A small image super-resolution model, trained from scratch.
Model: 1.67M parameters, 32-pixel images, arch edsr, widths [96].
Training: 32000 steps, batches of 192.
Rows from block 5, named by matrix and row number. Rows with one number belong to one channel. Each number is 128 + 32 x the weight over its row's rms, rounded and kept within 0 to 255. All counts start at 0. Numbers have three digits each. After the name is the row's rms in percent of the matrix's.
# convs0: first 3x3 conv (model.blocks.5.convs.0.weight, 96x96x3x3), inputs 40-59, a 3x3 kernel for each
# convs1: second 3x3 conv (model.blocks.5.convs.1.weight, 96x96x3x3, transposed), outputs 40-59, a 3x3 kernel for each
convs0.2 106:147161128120141122087100101108160168130149129157121098137115130121105145119095129118107155066107166072124132132189202166136084211136079201157155205146101225164122088172128076146139140161142113161133101170148075110125126092120200162159106116170163104162147052118154067113145101086101099121041108149115134130088148141105152084100096081098103133114166193119136165124142164178165147070047072196142116183166142134126137146141122174134118091114121129174191128163184069107144100099101112121114183195146185126098136095113100080105085110189095129155
convs0.3 099:168129121110056093136123108121149120168191132183183151111095133123107121118131136137102148064006110092087133137199162173255207164209209143165145125159135149145133065063100142161122131154113117119131132121114073080117118166178114088110128116161103133146179193177138139170106112133091145179113164151157153134162131126130142168088115146102120101121120151106132123087095113112117119127150124123135132147128140130122148108116154142141158163144106141121109107092115122123129060123139133148131148187184194186187115104154124093139117115142158190164
convs0.4 098:147148151138159176123107099006143105037102014056144067110128141088105128097131122101114106119144095086094096121140162101129151102107149169096119180146145156167166083109146106140135096156141187102156183155118148179143167129189119104071125162146140103177090112222098115195150112131158133098162153122114168081163152138140136183195138146132129108137164148079105117119124168114132177139094129167133134170144125099105126091115136091096090146131141156158160152126105114136152143131174094104149129127095151198136141164149176153133112141120183165140
convs0.5 099:173168144118102091062081058113109132133110122138115151108112126118112119107107139106128170129110117084073161117133165100109118151168115102114140157142181127084119149140159141109111142107103127127153098096131053063109067109171139183150085184114114070146153063176253106157172162113167156143085114126143164141137149123158133078108134177124160158064132126119115125122146164121131126158128131148167117141177132145160133134147132162154144144154163110112153108121157117124124135124129138088082070059132103102145176148124162118145200124146186117116
convs0.6 107:131145162127115121101136107195132170155087140159135159138119108110119118122142139154148150133129157114102135077056055100122117163174155102167093147159136122120124117094114102073108125119150157167128142134132100052050169175143106149168096038038133129092153163123150197186097066087156149131165174182166122178101073089043082138086124131091145116068157108159186149146138152101091112103118114109149118138173135150154119141149123135164153123160162118138132141137133110118114145098079106111115142164155107121147086097084080121094138178113166212167
convs0.7 093:093093072138162129153167174141129134153148154165154170122146166141110151138105129201174127169135150122081068105111131126140148156174213140082087141112076174196158093102144091069119087066097132133145127081099131104114153139119155116130135133152182132139172133122131139148157176158120098114114057054183149130133061109129137157106102106110129171099087144133136114134103090109086087120123128109091108145121101097097154071096120110103132136123130151144122158148118133108126125114109115089092053034093109093141168163200147108117144098100172097071
convs0.8 107:121140158136120132112093105169125151092085152125128176112104097140135143140136153084045098132133172143165143100099092097087115122108132179153151166137100134094086149127138130081108145122121047116121075070109119158159058089118102048053133128103152139153149115157143107143127153128114094086162151123000016087022108101062110081195171161142103135162140199116100097129124117140127129050042146101045136145076126114126148111116115109106104145147144135110129130132144154139128152162149118133139117098104114083114155128155177129151142105130137073078
convs0.9 097:167173146116122116140165167054117140086125101130174118133166155128136129164152142138116142155135152137104158057053038105133107115128122046041094074046071120143079118109129113126114132116127081055136129151165087131100121072080119191152103230219103114128112100116135115121182150168205160126135106099117134111119117115081065090123117111133164155070115103109136116107104104081099129141112149130110134129153131124126126115095095135118093135134153112129157133151141071087105116111124116114121114082097170117132130093080217203199182174097173117146
convs0.10 112:135153136106100107140114128112141151134173205125177178129140119118145113148140101120158146143168153159150170104086102123095106137104088111131132106119109095092110053111191090113157111099112075124180058103166036030113072103085044057104090097134097120145110111144132131147167133091191169081130140102091134154109130176021027102149145149109127130131178160135125088115106075104111099082083099081086115102086126135083082138107088130132095147148150132147141146129133078137201112134219089114172095129170075097146082103147174130075139113059146112077
convs0.11 093:125106114115121152137126134122120102098086106122109129131151165095134148106107131196138160171127131130106130105093097097112140096143169101068088116098071190205120138148147153152106130151151116015099200170162172168146140085161156161175159161129118091141107101155085045113090091189103087132080079146089017048153141183186218140202209155152135054136130108085109133137152158129179164116106119119121106145129116110163172092125129101118134133130134136078107107113128074073103134136103168143126113128145151129138124142129155160149160124135135125170
convs0.12 101:143133097122101101102132117156180148164135145161159217106104142085101136092106152105175164099097098161082089132098146134123142149132137121143104114174157181212203128129168146204178120166157149104117128166193158136127122138195093162181125225142154132107099107131055070090143124086188154156114038067172107181099093165142171208096118137118138159111135146151147116137116097123140153085079084094134135094105130143163139127160148130128140119157151136167163126149128152116158113122200131123195111095162118102121139122119106091074138100091113073112
convs0.13 100:129176183118133134132113141098071094206180137078075103109127177122110151153133141134101127167134120210151118081065114143121139125138105100083095099111115074098040084133181116114124146084109098016070114123124076079072147066101085064131145116142133052186161066169173141154175153125130135126156101145101145140077034104117062116086094093103118133142147155106104146126127117114129123181133130117114135170102146155149168139121131144124129153123113106104118120125117191157075184148147150112135166134126152133103138154159139169124098113100119073167
convs0.14 098:151127142124136157148152165107095093149139113161125082147131124148135133127134135090063123095101152109117126140143128132113102150101089144136121160143109120135152120083102108057077154133135132150148032124132103171122065088130067099099066116126146088161189084171151053085156127163141083138207163170073137129083127047120113087127128129087106124162135098123114104141112110126126118158148147112143141123137173177143117161136118151110108147151131134142161085109135128133103140140111119125139122113101118147103122124130185154115174157126135133087
convs0.15 115:166115130170122134140128129097207158074158140083139118106101124118123114142165145158163131160172140135170158139115142140131120118136127135084138129125153091089107133059078143090113120081115143007015171036043134034068139079068165133066130155157086069121081099123112141145119188153077098100107112117128031082110000080125030116119121167149154167110103123152154117132138118132160123156125160156102134112106117114132137108125126130123148106112129116120120127139138140055121132086107124122139123112098152149149125099113192185189145130134132119116
convs0.16 100:188215164119136144149141159107140140079141114051155127168141134176146147136122140164146176168111123143123099118127169120095120165135133069076110123097103135148136103148159090146180059082149167042058148112111187099112239161154149149125199112104103055136115039116139109147127126118138145136108143139208164163184145180120085158117091069146107106147095129121122131142130097165160143156106112167134146172120148188151161174129129170159123158126095122128147120135174173146123092130131179150182172104140136086126095045106094150189093115177067059128
convs0.17 109:113100101164170144150159130204114092164103111149106132173141107143156129132149140147143105125146125132133110149138099117122101103091077159194160109134139115108126090072087129098125184141160129098111094140130131196195143105134156070142143087073147147151134084129159118154133097100113102126194136126142126113105105099129124107117111070163129111152128137125140120119110095126086094129155160117103128134074080192194166160171158127140125126152115133152135115122150096128136081091106106115066051054093090079090131114062158106148128134135127139117
convs0.18 094:125118167150171200084140120101135143134116129116083126141135127127128124108106125139134100158137123130113129109111090141131119103121076080152137100171147105151132179124080150140086200203154063136093069164092082192161162255142077175145147178197142156172143119113132073096134078101134113125114135161182096025080033049118110117132141124107148132142128135127124145145131143144129128138117108135149142175205205137133149146157137154134144117177193130162195152169172173121118151140119121146051167168101171193161143129097094085130118146156095138129
convs0.19 096:116109087100087110136114142166183165141136146148125112114134144113137141121141140120135109138109050137132073145161197146135178122118184168096061126020038116043136169142068159153142149121086139141152111124140088129119132118186136095145130148154130139162099065134111069091106157136136129111152140120105127172161177189088153159144146167112099147206155143144147118137139127141124117183130172136078170093097209162158149157163163153146144149163138127132120124132129178118167151099139163154192172137140140122109092125083122131139154141130162171138
convs0.20 120:142171100115156105142192130061116114070120118100130077134156104120136117129143118115070098095073117079110111145138092143134094154130113118110160128139178131144157117121128139147158108108149117090146133128147123138134136130088160143049118124060143171107157236057128178110149126121163102102161142118168144148119117083115118083175205163143126136113083119142140111141147107144152096068114115086108089067143103114162127132150132139136132133099110135112135135134114133154133109136110121152128107141089103102098119121089079118104043097102078143138
convs0.21 113:136131143053069118048101152096078138126112128167181179093099129114095112117117132167114146121068134194146182156159161116078101079058091149100113107124156107110145113148122111111097113074083108125149164107120132071043173255186095137116103047099093092118143154142248174127124114056157175115133149138157168177110117107128126066107166167112140171041062105139111106143136118151126115150160141147139119082105151152137108169149124178173166116132140104121119109115118124131141182182155061085101164151160110060081137114132156141135095093118081074135
convs0.22 110:143103097162132114187169153131167156120152172076119078136149124142147133136153140137115111067093113115103128145150105141124105140076091079079112068075128076048124070089083136132100161150139108095122137107125129113102094059054128117026125133084142234230098166141088108132178137126184152147139184178167120137126160193135052085146169161140129077138162182110126123129186191144161141112095119069078111047100142113139134125139130132119119079073118113101116123104138138121142137141151122134179182151137131080100125079093141077080141141130136192176
convs0.23 110:139119123145116149143113143150109116135124148136076132137140137141131133156149138115131113139122092143137108130107091133108091157198124123132140158134141160089120157132109122081115112078090080111100065062115000000055134112095160075104165083138109117114122137120093073115150155134108136134083118140091114103154119137066067138132096112132099103147140115123112115167161154109112131157123104141111108130102111145148156121137133129125109136126104126130118129136135121115126123123128086147179129084101179144119201166118105070104176087137190073095
convs0.24 099:131122155119117177114143178166125150156103095151104109160156152164158121167152127128166192116136083104157085086108129120143124117134109134118181186155212115120175130154105111098063163182135106156140126093083155125053152170124144138071103155140093176142112147105147158061075093145120132170155166166094163104079104067130057011186151150169104137132121135144119130144116120124091130109146144132109088137160149126123119132115122127116142109146114141125061116139093152173147149126103125136109147104077166128072146127075056051104103129150096128173
convs0.25 093:126125116120151112134163141159120097131128114163107098135118107142127122113128124176159181197129174154076145119125124142171161178197177085106114138144161095106137171127137186148135154129106213221221123044097225192194127153110137066103138122167145206139084124127074115128069160131045094122132156159160243186128141093083096197132162100119182173114154137149120086149129104176171125129135084165205163149166133148142133148165127099139124121145139122100132157143147083157133065103090130155139191174145162167139154111103130159161127128114130134122
convs0.26 106:140146163169136140173132122110165167127148164120074122133131095138148117120135139119144091123156123089146132136145166121136132124132150114066090114066097148126144129181171118157129100127109090122125027076046084100117133115089095117103085118063129102123140086087180182152186180172178135130167091108093189177116064065086119153130067126137111169140121120127096083113108104131124144134103094103101100144148197149117099149145129122123141110099094121121097141162125177133118168120091209164177168192144094134113104117141133044127167095168085097130
convs0.27 095:072098126095115150102123179181173132169154142168136160146133165141120125142137124112143160155127109155110088174162136138132104160182136140117097121123059058114060099087112091115135101090102094122150137089088140111081089127144111166163109126104160121119135162132163246144106152142153127188158094154144155125147110097124059085160094112144148207119075110165149141156130115132129132118120109088148136099161130141127123138121128142131135101098109093092115122114099139150171104088103142133169183158109143191165077139142089093093153083089178100067
convs0.28 092:113100083152154141190173147161161159099161146109103140157171181127129133170195171180124059139144117142118141120156111169171121172188150162167127111138103104092106168147137180154109141126101107113099162078104153067079095190122116120115130178114061060089088066143040014126123107149106116134118158169125092109128043083089031066141107120121120155131150170204175179156141140131118120087098094142135100154144138114108125097104105102129127113100122103114167139167203081121121093106131138173183156150105164157132116077130132079099143104086169137083
convs0.29 105:163108152179107149176146147156082128126060125120038114107122156136110157149110145163117109136092134119097135166122119204151127199127131105104118112126124100112119155147128132161156136185204127211133134111131141088132069171085149154096110103152087095164123088100169103100108114109119137134105147107134122130156111087095075100132171139135179118116146118158143142148126144152108114153154176156146174140136172130145163142130160138119159125129182110112140110096138175127167120087128133090112167132157170118125131069091120117162130120156175136159
convs0.30 092:117125084054105123122110125111090153134077160129107177124151145145144151130128139106107080107071087166117074091075060078085065114117089129090113132069128120076135138082089107014065185119107147163126099099105148095094074108126109125113122079069113141143116138112154162099181183139110169153088113140146150129146138165124105121077100123096031093114080091097137115114132110120169124153168190150169193154163165113109138127142139120138140119146154114126118162141127129089075187146094126150086164076121130079114118133144125134140103125133122098118
convs0.31 098:117148150082120139097096105140163139125156138178161152146147113159149119145136112077084079096056077133078095139116180147147147177155151090156082068166163114147152115122103118106118109119136140127144140104113165122145179144174183132174142147164170198159113127147116087124139123177143083123123102144127103125147128143176151115144176149119161122146150105137183167104167157121148148177129124158138144135114124146144131132125143131121120137144133152156136145121101121157156088132156118134138082155177033114185069136131140131107110082068147103086
convs0.32 110:126126117148106109179103147114104068101128130154176164140129140153145148155136122160121092193146094117106101118140155123162131159191186083137174069138151094164161154156144138101072126073085096141175099126130098109124078126231074174154143087048127091135123151150148233157170116131180095123161075108156179157146123121160140126083069099139130126097113109121116099110103103101130135129143136092095099126138132120123137141142130159139126112128166119115157122138162116095113135106115134129094120148148104146137048113097166116157177076136153095126
convs0.33 094:123153160148124139131107136141121078197114103181148133114103140134099151155130133160150136100103110157133139088083117138096150157114180192170106148171097111123063117183133058176140087149125138143112150183186141150142191195206113138149108062137114076166149089164172090110163105104169124089139128091142122098082094102083156133114121116094135121088105119135116124125116127139086099156095126149156190122119150125140155115131140153145145089107108104160148081123121192139137160118110150060061171140084156145107119171163133126230116142187112143155
convs0.72 104:139128108101130123096107133163122128135140154145159160110111119135137141139156145132116085078095141117117159120125099165175147156152154225186085159167138076138143155170158107100109195113102121112142113091142147122171103139192189094132146067091111122068126147119103139121157130144157160136131144127166150140175156144166144119155137095111134170085100140129138148091086113114124116117103112178152122132104074147122141167143137171140136178147072155133106103091112063105170128101164179119094131183114135166120100088113138135119130108120150118095
convs0.73 093:181172163185149128127142083221121114132119075108154090122118120136147131166147114185127107131138135107127140110092130124105149132110146190092162190080140172081103139088118157111079165132108148130037215222121092087062102140078156225092187216152080111136097157145077135163110084043145140101131161142106093078142133069158119095106101128118131144060094120137123111160130113135131115099115111143135086152170111134126125149120137163168141153152136128160152114123133117070081126066095123082070125102144187146104165121087101172150078141097150173113
convs0.74 090:075122125090148147102109089155125183128108178145145178115104140140130106128128127141154135134133130130107127141086085127139137115130136205225176182210152158173130146088150108068121135128151159163118135133123167119169198176148136092034140088086067131126131163098106167140066084115051109149068093171097082144129096120143158142116127095084133118092154149155127127149134136169144121135110101153131109103128074125133133121135129110134130134148145173163171132107111142108116170153146159123123105122094075110145128139152120116061130109053158166096
convs0.84 096:104096081132120116104078110166112202134030159149073116144130092160135101163137098099070092129107105169112156174161126106106145135113122094114127098121123100107116113126122145155120142169138128196193159179188118135150066141132097161058112126113097131165106131167153105098147126094186115066138104088129157100071105057103116108165173189192189156114129119151111152125095125101098135060096167110140151140140127121121114119141129134133123100105113128133150143146129105111134104143178091115106115109115092081122101107127150155182149129150110118152
convs0.85 084:117110142114092105127092154143101186107117160172152169153131171122100152126120124117186120087158159126171155132100116137115092123090085131144125132111109118139151139156150153150168099092140121187167183197145196187179073108101158125160121071143149109100099036045072035038132167151134182160090099080078128101160223105187183117149128101166130113194147155131106118148104112122101138105149173125128169149132156142099130125094143176132158149145153163169140152149110142180158117101161130177220113090085108158157156168146130156211129169234086089181
convs0.86 102:109110129079089126099100123167214175158194143122124086112142135093124130116132124124142156166174138114118085103120138097126157126129159166114175140119183151163182133143171122122124125106125154074065171075084161151179142091081132104102139116147079140121090156125101149128104105081167124098177135117095147157088094160115131126090102156142178200150183144174161142162155155139132148074062097043067121052103131124137116121141118126118098111124108113125108144134144056082108089115144069113120164202157122145128084126106111085093126108107141128141
convs1.2 085:124146136138126076108095151112179116123161133095171136128130120138152141136126125151187148094109122179171159148164154130139115090104122119141125114123104147147141203148162156119147171118179132124164139074094158101135144128132162137196175162236149143140147128152131116125127195131167167138115117096193239165196149124143088140127110145120149110162173164125119151144127119136120123150125116157143165145143158123104089135129122133142115104104121150151166114155130165174140146215179127193112138165086106121067096130074100102125089121152119123112
convs1.3 089:139148145095138133100111118080109147062095129133100067128124140124122122146127130159132131158117084165122132108101096116139158063098142068108131091167160072097166120172235138105153189120129173239243110046081053000007130140115095075075178189195153153173153185191097151198168171194161141174118096136096048086063095123106146177089135129118154152091121148114105108148132142136144120104111113153161132200173152137107107144113069162169116113137155128140110123108072150169166099143154085144125104074136116080145119127184148153116166191136155147151
convs1.4 115:127137171087108164093099135094144211061109198045116194114146144106121131072095110140155166120147164121139163146160089141157097086115071102071067119111084101114102133113110127105081158153126078110101105117100143155131077101129113087068139117089130128126154099096159088096123151125135191184094104132129132117123084098125096106114139149102120152142114111109123122135126136137121145090118132078117171106104169118112136153109142120085131125143144138147108139139106121129095123131098097119092119120132112107115107117122145162106175203102153208135
convs1.5 091:138141151108115139082115112129158180134165184104094140107129140106148161144157171151129094110104100149158135170123158128126181088109145101116144100149171080094083121135112127157130145160162120200173113193167092145083119134161098202183149197150062112107048112079037091060163141059172129067210166117123070074152085079152108159084105119038052070125128098133092104101116103128133095099157153143174152164155106115124105093131140091142157148107142158149150112155154113140119170168121118098096169160108128168130106125110146115085169122066172138126
convs1.6 098:122112131122108127091104092126134105104146114147145044107115121099113140090112147154176161164151107137190145081106108138142140089105124143156103094064089126119136125183141147125104122118155171179147153144134087121127137114121135117115079086140144130124174149174162168155122129122132147127138092085146162160100148161120186135094085138115127169113119148134137159119122152140126170072100123131132155177168189139151129121114135146157152131095124115108112141107127138099122197167169166147187163165164139148157132107112128098137159154120114131155
convs1.7 096:137165163116136142136136135097114108113104119138108134099115123101134166120130136111111159133183181109102135158184159142110134142094148166201182107123082137135142121150135097145133114110118035038061143165120115113105097101110158159130136133087124149131139165110153108108155101093184148164123068062168255227204255179165132128075106195022108144100149155121134140137153158119145151159214157188177108173148105120150135157148163155110167122098118158137173155168138173186177135143164115150195188172150143153140172143130142089130114114120100102049
convs1.8 121:152195178110106106118136130105070131165160181131085109161144129127122131133137140097076091088101119114148169113111098129149142142139116090054121129124131157170156078138157079102158130121120000000096040029118114119127072115151033056112082086117094111115116153179113123162184127122165103073133117110134214164161255255142168179113129147145159155143144151129135120131155157135157144134126118123134119123144156099090117116114122108104124125101142125095105149151120168142142162144138117160160085084091110120109099102073178139207116101169112102170
convs1.9 103:118173143111131089123094108121114216032029155131109148125125144119126131133117138117090092147100072125099105147119149124096118136127128136162168075033032123121095130189189093124120087118149255255254124130113010038091170123127111116144095094115184194183174184164106166163109124154109126145124120105017024071061134149101196172105100046140152128144170112104082076093093107129139149104138125141117121152134133129113107125120117115120113151136131160147153128064100079135133131126098122131139112140145119118119110117140138125096194201123104153114
convs1.10 113:153118127143138163118122158119123117161134174143102164129114129111104126120110140134094109181158108186203155113046076131078088136094086126131137153114119099062076114122042160141108150112099152208085176203171115073100169123070171148073157114121151102117150125153130114170149142105112112130135147159038000072077081123130108086161173183097104139110135149144100123161123125159161148130109112162146115190164118161139129144119138154115099132127131108088112111097105093059107115098128121148150137115136160124141147095095114210161148221164109173149
convs1.11 096:165186146138122106169143123107184137085122137124118168147149155124121133143141130124133163119093115112119141182151190097110125120144181145177074109146105069089081087111119116129101114095092139135092140164096085117070105115101147161093108117072126175164131171168111129177112129131122120151152166157087062063122091139093100147177158163146103094198142146147117111135140135154131165050102120086142140091132105110161148079128113122144144151163128160170123149134131107144129167164144155171166113092132174129159086076135069093084134133155078093104
convs1.12 116:099093083152131077156147083101122159145104095170093138138147129129155129129135124088127166133125158120098080181171129149138107123122099141081089126090144152134184114092142080059136091102149107027087063000075192169177108115164107087139111116134143111135147136140148149147169145119141099104109076059148231165120240192138204156121094143139122155067121140137132142159143162108126139111109056121125134106148132105130103132112140118116134119099168127116161105123119104099133085124177124133170124138135122127117136159165130185201129130170117084125
convs1.13 114:162180159122129160113166132127204116144166115139171136126110110136129128159155144133098054140111091185150118102137132138128142148163121170217153136165133096101069201152183166148150112136183180226222140212186066088108184191148144157150146144133144158123106130135091113101129158115081158179103162175102085133142110110158089080156148165146143170114153146120133118106127106106141113133123115129163134113146132153111104148096108153116099127165127112114099140147148125126153116110108143122085175151129161121102159125111107129120139139131137161152
convs1.14 092:061106137112143110113131158107105108139164107164154138104121125099133155100120118185154139162117098137160090116131120096161120118154118116114096104109138164140096171178106135151142075132115186101067090086047171191105155151114138124100104105114169155124157142139162158101145128163154133124164147172090122104147154161149146178183132157103121166076109150110123144147127172145138202078093136159091121182107112117109139100121122074135140096101148161148183137135133044066105131141144176168141119162092149169129137121115104165139103102086106089128
convs1.15 131:138129130118120136142124138096121000108119083125158137096150151125136143116139143066155117085119128119103149120137119117118147146121147124094114159136127128101082120054107129089103112106110091067129141107112105076123115120148134131140187163137062083101128140151122167158146144200151144164148134125040044092078083099099071100138089076157124104113075085108087125149131123089104069089089142103098141114085167090114151112134154152148129144159135127154109113127103108103119114102113142097102090098158113107133126131137130126150146105105155149096
convs1.16 093:135117114133131160151139150069160187044121090075162085119104126124132119132146105137151134149153138095108101151136160157142110169142146141195166129141125092138155140174144149131115149116116178209190144135144134077169148187131145137110104102110132167131089127079114157148104145108095145133092149131162068121127069056089074043176177163152174134121154133104117076134097109124089066145123085109120101073089108135126090132132108133122077147153126087131106134165122116097123102089094084088120150196172140145113135168131092134152086170115100165135
convs1.17 095:107130134115104097132176167134137085159145112165171128131138101143149130141152134142133150101093111141115114149104109137082118121100098070128101046116131110136117131074113118071120141112126095049122093066113199174126155151123123127095163160143157190112077153143077097121128144152105170201076151185085128088125126112103102081103110169122117147168171163084126120144168131130135127106126122123098097122121095124128093127123106094092088062102110105119113116116064099126147075138142122151118150092105157077118161092122120158143085145147122128149
convs1.18 091:123140121127127143113120089182208106146187137145140173143126133137151155123128137129168126118180091130111084175144103139113078133137106134088176133092150099108103131074074152145134149181181087092098127167168147176165132140129090117135054116181064099118082156150079139103163113149153144144116120108105151198177179097153153080113075090137114113128130120102167150099126120103122113085102036126136086223207125157139150165173167152134136071102086076092063075147126104100134110127156135120097178165132193111094175097102135122128115146108072148130
convs1.19 105:151163102149151094143171109123145083125116081136082071148158121145127128134112126154194151149217204115170185077063056136105063151157117090129063095115072118123074088128092136139152097106101147143175113153146137132163095092130070116168091127130097158103094144087091133114146187153114153165071107144104114153100085146122096133147171115123159097122089084105141124134116094128137157092132121132156142122129070114145124104107101102112128113124150137163160117139141145140095120101070122099076111115118109114096104108080147166153128116132118126143
convs1.20 131:121153137114098113120135133154159078201181046183183066140121131140114141155113138113107120105137171096094098123135143129132112163163156116139178146156139186158152125136183112117186131135133134122165127138154154107086107117170089097125142184120146138145116175174104194162140120135114058124133128177150158119187145092184095120131188103111132116102146110152181108145152095130169100133131124146149131208198122098143143098129147116149139149155169109140137093137146123135125141170134163130115155112122181100149151124135148124165101084177095084166
convs1.21 117:148187146160166170142163129138121126152144166139100154128132127113152155127113125125117129137136092181120098161143143129119117094145119124109127133144155160127093146148169112171129218255177139161143152195143123198179150152125090117099187255163095112127067118124094094067137114116099110111110103135135101134131058101129047082112131178116116123167179141104135099127141100109135107143155163154171138212207164161122099118116138146120129141090114123089127103125130147161183127114114157131125179107085163087078175117106162155127142154116132166136
convs1.22 111:160169158114094098102133116084160116091093033129138098144163132135126112104102095155146168164151142126141139156130172151142154169123113114180175115155167144153148120141179156176176206192114119074140153116174156169129120065188091076255148153162091101145075163112075126078088090106100038085055007023191247130112135028115133053085089088071130119108136103108110126141106116140129117113141167109125153151147128141135109114167122122129141130135169111160206102128129154188174121148110101119133121138136142140159154152164109107133043064102088126124
convs1.23 127:135150144119136118157130153121125118147126081179131104123136129101139137121140142138090144153144197145132183161174130103112137067047109117136110098112095087127085171086115151085080162163098073005030129081064228237202113088080109121109121105114119130125110142164131121146117112055153120098141122105132200186096151175064136135094083093112115151111135173134123122144116163130111135116139135130109120145179186105117099149129130160126156129130165122093133126111130159166122127131122154137121120176115117181121078123095127138103106080112146054094
convs1.24 107:131168153122161126076120115172107107159123126164108121127130117122115082145114091088090100166115111147116119161179140133159116100126104134140120141072134157075134139152171144122156165149169086063068077079101179069012138149134109126101104088100129116107151133158095114154109071107108077100155124151194134076178198139083160166131134153103082112126107133181162149163143135144149160085094113134116149126098111117109100125101092128123119087112178110089120091043083135109070108089096129148167110119096143102094144087041145133165166148186134120190
convs1.25 078:138189156101124088134163166189094113221149118159103134134121134140105086142131100172154076185141090155085105186170135120157114114131104166136121158141165157139163085110100097080127162114101077061095114133126152129145082075118104119097109118054150144062169152070148120089089067066132092114213169115170181171153136136048115165112106098157123101178135105156162139179176119170171115142125147143114099169151083126125087130136112143093085110153175119135126146141119154150177161168159160152168183127128170126114086105141091112138139130150135115110
convs1.26 111:103093139128114144116148149114175134111181164108145140130127138113127141149137149151131116131122088135137142123097106094099113121136120153136165150164175119150150136111046193173110115108101141134088229248164145149100152128092159144077167170104124118147128120106113112129128115063138143083124163077093110155105138224096124190143141126107098147167125150154137180109105162144140163104116151126152154179156148121135128096131127086151139137141142137148160120130109101110167114125129181151168096120129140138102106112095146127098140078075126109134
convs1.27 099:086093125072099119154130129156163161130122143085117149106111102134121117151104122141136114167124115195140172219172167149175180083098123167154165179220172136170115151121156124111131092102085112087124103108077052034059121104104163166129223219153121143128089145131050076127118091113089136130112100115121133140117098107096050103112132172082098115161136126142127145146118108146127107114088087141132102150139136144141102162155127152118114152147134148152150140121128077113170121120129141110094196104145127099127166167134135104093131108105192132177
convs1.28 085:103102103143143113105122098146142216137090166139048090105109152090148145125116136107181157136146100179141119095089105089122122115159139193102087147077092123057111090148184142162173143100089211248255126080129171123171065117055106134117054074094133143143144154159147209187126167154127148135108152124186118159167143240162136222147171158095142107145136154138122098144100082111094074110092092135179185142116168169134143129145129155145138096114096072125123155162133134118105146135176153107115141140120103113155133140122167181146156160081195146099
convs1.29 093:154127125100115139101108113158176140121173143127104109150115107135136098105106114148135145142149128154175155112127103118140117178162094133125112156139129121109116101123109119125133135137123117124116075082082160076089072099076128135134115154182135122139112141161101158126120072054112132107099130127181149135181166181139086111126153139074093092150163136173144113113137123156144108105122095174191147134162095132082112132069121177122170126132141134110115135120114135149115101128151104090160161148139157158109132119113147132140142114116116151177
convs1.30 106:180216178113147174119110155090214104077234140102149091119137132130135141100130122099107089131195118068153109177126150176102119170130129144133145133086091152121118151156113199219157198197142243163108127147137031050081119109151117112122164139127152144126135170115138183107187209166090125164127129167090118110125129144120129131154103129179165147104125141130081117166128139158115121084107136031075091122101089118122165115134141163119134153141168125108160092094153155125099135116054173164111102110153109113124127144118114148082123106096144133147
convs1.31 104:125129167106124159112131165071141112107159122124138070121132104118152125102146115098140150085153187104155164143161140223182114202140097135103107129076118161062100152153158121107147096103179157123131114099116140145150145119141125075111097083138142129123151144122165152129121141118056107141067135141108084143120128173155144146171115098145082112158086115087120146117134144110111131213147105147088113138125128137142121106137120107144139149108120128122121131140158122093084096106083118119100161128127139139149174134138115174099113169129095140106
convs1.32 108:133137168110093153117083103130090141152109111148138102142128139136150122113124130141127165090128129144095118143123177139137117151136139141099142165159128111141158142222178114162120156118104152141129144134153198125177134165139131194131155135112142135126157172113148132117086120124116132122045087030151212179144234139128124143100130145093118132134174139107096132130097130105112109170130128242185132189166142147115138149098132177109122130098101138157138144151126107148181125116140127171198126107144170135114140167142098073132103140187113130153
convs1.33 089:144192151114148140114156110154077103226102104181082084125135124136139118131149122115185132155164163132105136115081083122136129110165167086112075143094061165112109078132121054123161098154121070100159071093161146130132134171159017084127027085111096104096078170128153182137176182111160184124197224132158188132167186082187084063121121145090080147079124115112116118121104113120172125096107100084081116166101125113140146100133150091178148164160148117080113116117142125123103108141114142128077043103154120132130128147112103108140114105144091116150
convs1.72 082:135154136133128103101136117110174164167168160212193174132130130127137136160156153098051100093073108079144138119085106216125101191143125123128126166133105120080091164157153152139132161155177085108146164188165134180160104116144131094097146175169095128085117113120104052122135111103133148112166138175143065071141039088129069086082115118146153178154139147107144132135154156113143138069106117127087099097077116147129127128139077126150102080114105111134116143110082165126116097089083148140151140116116166108107133107122103094096082133096106130109
convs1.73 087:135152149145168140081124076132101124143141107126111097108098146112133122119142141204196153192200159197205143135123090142115072150131137160124132105174161080148133128099066200107123172139169130166126135082104150148122104123090110092134172100186111044110094065125090151159079104112084085091156123101073098115098142107166123073130171160112124122032138105128156139137175146088140103073098099093139157114168202118122109155142093148143134108105108162137122124132166082102125114126140085136096172170164170164119172174112140107116150090123130081142
convs1.74 083:143130169126118122158133124161161142083098116108083090124112121087130137093117112130122133136131120092108088175180142079110136089097115142157165121115148092080134106134088102141153122204207153136140139156155156137146141147097166180100082127135096136163077107161102093108129087106158133166145138138160157158133128160129120082123125160070060128176152132152138146125141107139134136176124143171109135112116143131137133132141153112087118152154127086141116104125127107082073095076116081096122062110141041090176075100169140083102143130140167136105
convs1.84 096:093078077123143132113125116154115133120097097077044069138115123129141148133141118018116140047179161083183160161161128139153141143136128141181175104148115070100087095090098113079098112114143146172144119096091089071085140124107189132118112139149134132162176134142170156139132153143158178158144169148166078094133108135128072048173140104163079090120129118121138107096129095101148111164164103123141135068093130120149153126128118108110109139144139104150162078098138162142120120117129114127142098133167055125167100130168156101150139161165081154154
convs1.85 083:084127159118141160102079097114145173113126119081142098126150122123132121105105089104107121087090108133156170122148137172193155124126130107143114125133141122127128095145159110104162116116152166197141063046027053026085149147156094135166141137182152162132137189152128181149073129164132155127132134129115091122144156135183166127112120046101115068090110124085138140134179116110167107122126093097108129117110088089123109120169097121165071090152110088146126093071105126119129109087127119144129126107137135163155152149137159106126120121126114127103
convs1.86 088:128104143110128120158177165119096181082041112100085120105131139121119088095112102173156118115083096129115134060092101080102107072096077110110142123110156165098159097103096132148116145135150172179074202215119182198143170109124155112124142091083140096127170128164187145132180168157126135128127114113000081134047062158087119185028045080125111107114124112133145154113127140147130143069092111144162159107095117118121136112115116072091061144084118115145124143098105027087119084110149135159204068107148054076076110090093134155116140128110111128119